Weights of a small autoregressive pixel model.
Model: arch transformer_decoder, width 128, layers 12, activation swiglu.
Training: cautious_adamw at rate 0.0015, 14200 steps, batches of 192.
Rows from block 9 of a small autoregressive pixel model, named by matrix and row number. Rows with one number belong to one neuron. Each number is 500 + 25 x the weight over its row's rms, rounded and kept within 0 to 999. All counts start at 0. Numbers have three digits each.
After each neuron's rows are labels from the 100 images, of 14976, where the neuron reaches its largest size: "responds to" is what is common among them. Only what is clearly more common there than usual is listed. The data: photos of plants, animals and fungi (iNaturalist). In brackets: how many of the 100.
# gate: MLP gate (model.blocks.9.mlp.gate.weight, 512x128), inputs 0-127
# fc1: MLP up (model.blocks.9.mlp.fc1.weight, 512x128), inputs 0-127
# fc2: MLP down (model.blocks.9.mlp.fc2.weight, 128x512, transposed), outputs 0-127

gate.18:501507521510526491509454522485517463496503516523489515479557475495491473514521476514467528508516443508498515468498486500504527533504542507515523530453481479504509491515495449464494498525512473505485463436475487504516520515486481461520499526517528495501485482533512525539536497546457510556517533507516500465502471523485506448483495475534489501464520452518493478482530457471504548480504
fc1.18:543502547566501436520460463502480496509457501495497483490474502510525470481462491500491525511527461471507531513511495542489478501464542512525495522532462538523505471490478513538513501434466514484512519517483498473519498542494490453521570516511504495499495524487500490492492460514528509491489506485482499518546507525428520486521503497525520496491496532476516507519521482513510481529482
fc2.18:502481500579506479479454422505509495514462563479470523529493504496528496478473502502516517506505529544532521501505499515493463502514502489507521550501488565508549491492479482516476491499502491498517506535527512509514534485571468483532501518426507460498504488504497545498492513499519505491477511511485464481505510471513508508543479512487473500515484494475503474496475487448478516503506
responds to: kingdom Plantae (29); phylum Tracheophyta (29); class Magnoliopsida (25)

gate.98:489490527499517485520502474513513507519495515509515480444480451499504523492510503443466516526498507484494492501545498507502481487508520493492482495495508503463509493442513525472464488581519491508516457547489482498455486509490476535509542532548497468509558495504509494496453509501443493537505497516502451526495504503541502542548504519516495508508497511466491438478512480543498520483496
fc1.98:491507530479532517515491490461474523503568539469516500487525529454467513506473495467514526514486435507517462527487497495504482458457510508494521498516503509509469500489483539513493500454486483467485507485518475495492517521553480481512488507496480513499480509527471466495552443499468537490523481505509498505508554523504507516509506509578475526499500557517504483509487492460521492449506
fc2.98:491489502492527522507520492459471493508505516470512514496535547520513494489531503483471475510501429471485473548507536502479494503456514486481491518491506528533494502486501511520447485452471482491507463484486459523479532464545473476561494488489523536486490530482506499522478506502447536540549519510488505500507530487562505472515523498537482553499516536514498517490498536478499475486497
responds to: class Aves (92); phylum Chordata (92); order Accipitriformes (28)

gate.157:479503521550473478491466501485491538487459493498494491466493465497514540498475528496476527487503514518550517511505500513454530479516520444495539525533502499510487505487473480483507512501482453524511489477490522565523519509494511486487531509490456472512557502518460510511491509428468520497545487526467492494525494476536459526519492502506539482533507521515510506428511492517518463517494
fc1.157:544519483501511461469463489517525474496484489506496462487505499497540507482455456533509545521504467530518513501507470564494474530501514519543552458540493540498492467457497455496507486516500492494573530421494528490508503505464479498538517501508466463519539519478475483485505507488499477496517506551474523486507490523500508498487490488502491484508495520502473475487475512491481506487457
fc2.157:463497488512461509492488510482518494513489474498528530497484512478463484490536534493479454503500502434500513493463519436584491466524495504500517498500522493532468515503522436497485474507465481516462482453500468467464516498531510519515558500527537512487457500544512472508495493471516497498464515496505488483500532531511489510531493469496497485532459533504512532538499483486483477509507
responds to: class Aves (88); order Passeriformes (50)

gate.293:591550494510514441560486528504484494473470534496518468495539443494499514468493510465490492505471493496487506510482486518516492494481501492491471562518506501519497530505492534522510516554513498479510450482518500511531503483474446512494514510511489449496506527498512453530463539478480494500505473489489495538532495501486481471561513483504507514460477505488509528496514502495479506481472
fc1.293:484500488520491499492472512449513520495526557490481480474541523498522470486522520495464500488471473474464517521519468487508494519519492505495473544474492525520436508490517494479519501549508550506497482462537481482538510504459460526462524577489519502483501539503528535500455523500493535502543496511486483508482506509489453522500523512471497479476544540491514511499496468498463499472474
fc2.293:531529533508514426545447516548508502490483505483510481481486469447465521493487509501514492494539490535464530511514510521492473506519506492507550515547498509521507473520503508534529476557489517463523535515446503506488500485513470522474493526563487476463508505525486455502483466470480502449519505492465516520519516534478467485492512512496505535494488519497461508503501493469480520486496
responds to: class Aves (93); phylum Chordata (93); order Passeriformes (68)

gate.243:470490470490503549502499521510484569461518479538503508489423513489498527487524474488466447512538475487473503497490555541507531510499532543516483492492489516509512502510464486507507500478496490498501505499535458498529492551495498436484481472507475510471498474514519488511465528478541478519507517497513520538468505501492511472456510483473532519480506477500503436534515534481506476487486
fc1.243:469482475515514547563469479522513543542477518476500462483475483503550502524529508507437487518537498451485492520520487518525499517528516452486505492489508489542509522495519468505497495502500468463534469545490491500485486487535465512464519447479475502492508489465516453514522501492481537510519503512486488526495521495552501516507471520505500538551510459467493459503489521531484485510486
fc2.243:453500494487554535474501505504471502488477476506550500516508508500453500479493551494475458492494500493502498545562533473511463461502514490478489496493556562500475507474504546486487492515518520501478534515479472503491456475456549492535487498493522491502446431524517505512464547509460486492557507478532487514485516507517515501510517487518516493504501524490471484521505492506491499492491
responds to: phylum Arthropoda (69); class Insecta (66)

gate.174:489464499470522536461510519481476520500500483505521492496442498506501490524479512502534479497498496480495491469511477506491509493510519536489511471476524526456506509505491471546504558509450488514490493523513500491570445585458522472487497486515528486448516482478458494484484506464500488495507482515482522548477486517537471513499549475517527473486505479493509461512510518505540544510484
fc1.174:494514528483526519531535531458459534512451536467492512462485489499496485552530530509480479504500508508496533492546549506495486505521495425467469488483476519529484480473512468495495476525469484519510479501516523490495494495493495478497491511457520501534521512503545474487517520479494493522539510500502489530535450500528491509515452482470513517511543509512496487521566541543484475474466
fc2.174:467442505512564550490489488544502524481518498521504481512525543533534515507502543519522440479479488493477525490467504492484477475495515487493475470538510533508489506519504487493459536519491489516510482492518485517493487470476509491493476524451507503509460478506452514518488516508486449486546477489500497503477483536519510508569480444525486506529527567494490497490499486499487536526481
responds to: phylum Arthropoda (73); class Insecta (68)

gate.504:522453516538498529540498504533455445498479448494509493501505495460476500535500524531497513528526525487462537497531480536522482492522507518548477473508491489488461486539478513467492523485493464543488509456513493510497499517499488499499559519502524510518526462511491489509502508480531487516531538473461467514535519496442522496474505468532487500469476484516486530487514498559487510500453
fc1.504:530482507515490488453533519536484464519464444479478470552514530528454500557474490509511550503501476497477465502498549550507515495489535482495497501498456520453498501462486511492460515480485504519488492458530499512517504536473470463473496524477467484472495488534525487506492527493534513534525512498488496552537506462510501526491501503507552492471484514510534489532498481507490484497464
fc2.504:495508495514497511479507457511491507474512504478485483486490516486491525492478506535528456492495483501588482540491472431459517507467488489526492513532487519489531546532490489481517503500497545489505482561517458507528501511510496514497484493517511530485492506470538504459488486522441437501493455488518459482495504506528489523534491511491507498474457484542530553492529509503492460523501
responds to: class Aves (84)