From a checkpoint of a small autoregressive pixel model: activation swiglu.
Rows from block 6 of a small autoregressive pixel model, named by matrix and row number. Rows with one number belong to one neuron. Each number is 500 + 40 x the weight over its row's rms, rounded and kept within 0 to 999. All counts start at 0. Numbers have three digits each.
After each neuron's rows are labels from the 100 images, of 14976, where the neuron reaches its largest size: "responds to" is what is common among them. Only what is clearly more common there than usual is listed. The data: photos of plants, animals and fungi (iNaturalist).
# gate: MLP gate (model.blocks.6.mlp.gate.weight, 512x128), inputs 0-63
# fc1: MLP up (model.blocks.6.mlp.fc1.weight, 512x128), inputs 0-63
# fc2: MLP down (model.blocks.6.mlp.fc2.weight, 128x512, transposed), outputs 0-63

gate.405:484581536521478491459586384477448445531550593497506459541488503520555515485554480458556495529459505481521500485504523539483506541472544481500467495448450515549483496452519481468521537400494505
fc1.405:465481479504498517560510486486460543483513568456533503563516459503554493524503465506496585457533451481491533558466474501514517505534564505500453533512491483493496549497495513485499510523556569
fc2.405:550435482476525499488501474474548444486483429453430504504472437481551493505407441513484491487529484524584490540486503511486473514523446492447531491427530513490469541559492458569578479556530493
responds to: phylum Arthropoda; class Insecta; order Lepidoptera

gate.285:528556445497522507522524527453482522445415530502541524527494518528572555616544529482525535444448517557427493539478574497475460463487527527494488490499459488515393545449489506450458567543496530
fc1.285:487500498555481491545589555448480487483498513465506464500583488508529495498521482551443464459435496528498448499458545498516488522424498554475491486465497494512463501601530493463524500561399539
fc2.285:499505562489492557505513520510484490522516470548538397473527450514462506448526524477507475467557533489479516499533507463532458483502498519482426523420436581492511535507510513456508499564497511
responds to: phylum Arthropoda; class Insecta

gate.193:546528541519508505486496464501411492478457513497528481496473453487484545505496561428467516550448596523510531595533457496475395526538459480498554511546546438436480579495441489508449472484453404
fc1.193:528538525511489494489549511513511465505488519509552530559503469523524488496518504569542478455546390528514494434600587529496557509490483513522475475506477460593486420458565526439580558494537606
fc2.193:523541538490496459483513446524448447515470458469511549570505513571539499475521460519573452449570473473493536506525531490497601477466528508491479457469464481541545441447562538458572592470568523
responds to: phylum Chordata; class Aves

gate.40:564504567532532473448552596429532492513539540423470474487482410492499552498517497486480469487489470519582475502482494527446485482501379534552501420542521482536475517484532531475525457477466532
fc1.40:508510540528406485493471488543456433511513451443438432485487483492507500432531549527558540465491502509468475540418458532506510510477447522492451462526533494517501596469513465464536495496531524
fc2.40:440512482497408515529452433550535468539477428494488553577541569496484475476500516489506560555487483477517538480546427528523511421429538511513457518465492507443537424508512458481513490459440500
responds to: class Aves

gate.475:441523541516539456428481474496529419486517491485487516482548447519439454481444427473472512491481459498534425476512447458441552464503428531480501491488556539562537506521555539547493443560495485
fc1.475:479469416499471501452492527539524557515516465560618500505540516547519486530486536536511451552543502470480487524524567551539528524496539472495485493462466485461589525449471519522462486511598501
fc2.475:441464487532543479465501547473524499496562575520445500446560489537409520468443491563465570480474526450476510504552511488419513539499516506509416517527559543579493538480522513532481515510476521
responds to: class Aves; phylum Chordata; order Accipitriformes

gate.465:538487519444524477525470496466539471507478531546570549492555541513442536485471486442511465523505478555469491472550511489462466434513505528460436512541560497534511498468511460541527546543521568
fc1.465:544490463457483457474470514421545433543495442473491469476586586470452523403467430452457467561525486513512517504467503489534545498482566481494558522478531459511513494490523401573511516587522494
fc2.465:531535499500531440508536457449602467517495456392501493518612586552531478440476488516489569491455509510554495555454543491439529600539516489525517533526527512550482482451475510509452492489523523
responds to: phylum Arthropoda; class Insecta

gate.22:427486467504545499547486506519447541496427492592384494453488497451520518478502541531523558463483497533380498482550479545516491523504522484476553569464520493452471468490505531452546503525458517
fc1.22:522467480454533569467586431521527493533506502516497464536525480622456545507472509468492473531509564467528456479547474455495464497481506471457465570496531492511511441457481425530484528520567542
fc2.22:471481500510455452541467551475517520507529483477520558520477516531505498513533499481516581503500488484423515467545521515493482488450440467475491499442565543491524502502449521455505518531549572
responds to: class Aves; order Passeriformes

gate.481:491558481442562508484503483572512493491438484534476402509437508485424539465533477483526564486421479448521508424525501593456518541491546485483491534516523444519571500533506534484421480514519540
fc1.481:453607482513532449466489462462499512487509479492463460513424548454415491504501552417535504512477470491477476553528543546481473535492521528500472526488532498487476425489497556464492545575512492
fc2.481:456536484493523463417531423526411475457542459518444509437535504535439445543485555536457480482421556485514469541528505446447469472511516491430480513536531449451518527498514479433574480520500511
responds to: class Aves; phylum Chordata; order Passeriformes

gate.135:472450604547418493551499531528373461504573575582522517534525552535496493499569494535457525503544500559502429551497491473480534432470498486483476460464514554510490521469480432493531473496457514
fc1.135:466595541477407601507509467509517504519497497525512534564515421530501511437480465494514520470425503492537515456474472543443441607542451476484494486436523471518537500479502574454549493518527435
fc2.135:463478537543504470491504455498384506487563541621573475513410470452529527432484520441486493469494534505476536507514470543515487499494481520521496400557517452510471476463545529465528477481471512
responds to: class Aves

gate.474:568510426443457529457519474489593470532490475456471463430490467535520512576567505431545478497509501518569489490465530499470582493495485511481506464512509477540438504554503543499484549499529554
fc1.474:495533522453516559483541545557485476478458463585439470533454510444525475551498492483529435475528448503511419433521540571505475507454503482504535474500492558522504506534435516504446511479550486
fc2.474:438544541548560550506504485561371486503486473597537511565451489427450457535434569521487496451489466470506470482510474457562540522456491500509491525552519460444520510513553501514526497461599506
responds to: phylum Arthropoda; class Insecta

gate.443:514544504533554553450475479601501462515508520482537543488578458507435509473527546506525419523480542461516488523422446436512403475480456478542535506560492516509522528487457538506532500514509499
fc1.443:451435591516425459548456438532557588514471519498545543481528566510491509491479541540458483540561540410459511555499461486509550544497546478488486522546459475447520501533531441521484502463458518
fc2.443:569515495534574467462490463612388449523515536437566457452454407445520523455497568442508531477537507491530475534489526459425469547516506523495555486507539460504546537495506509517431470564485553
responds to: phylum Chordata; class Aves; order Charadriiformes

gate.365:459441516546495458468465504483472505438499532552516526455467485466471543512504530488526449521530452506517485535461468537442541561578555543529495526571499534491556477502539541505498527438520548
fc1.365:438507505480451488428506440493494495451498497582498498513506491471517495513520496486554475464516498454485524560462426503499510526524517627522466489555516561502518443467540491482509542483545506
fc2.365:476546583468514457462447509511528465521515549491394531522536453525529495476523518435513510541439474528494514467530495476496582485486534445509437472523520501501532475460491481463493486476581466
responds to: phylum Arthropoda; class Insecta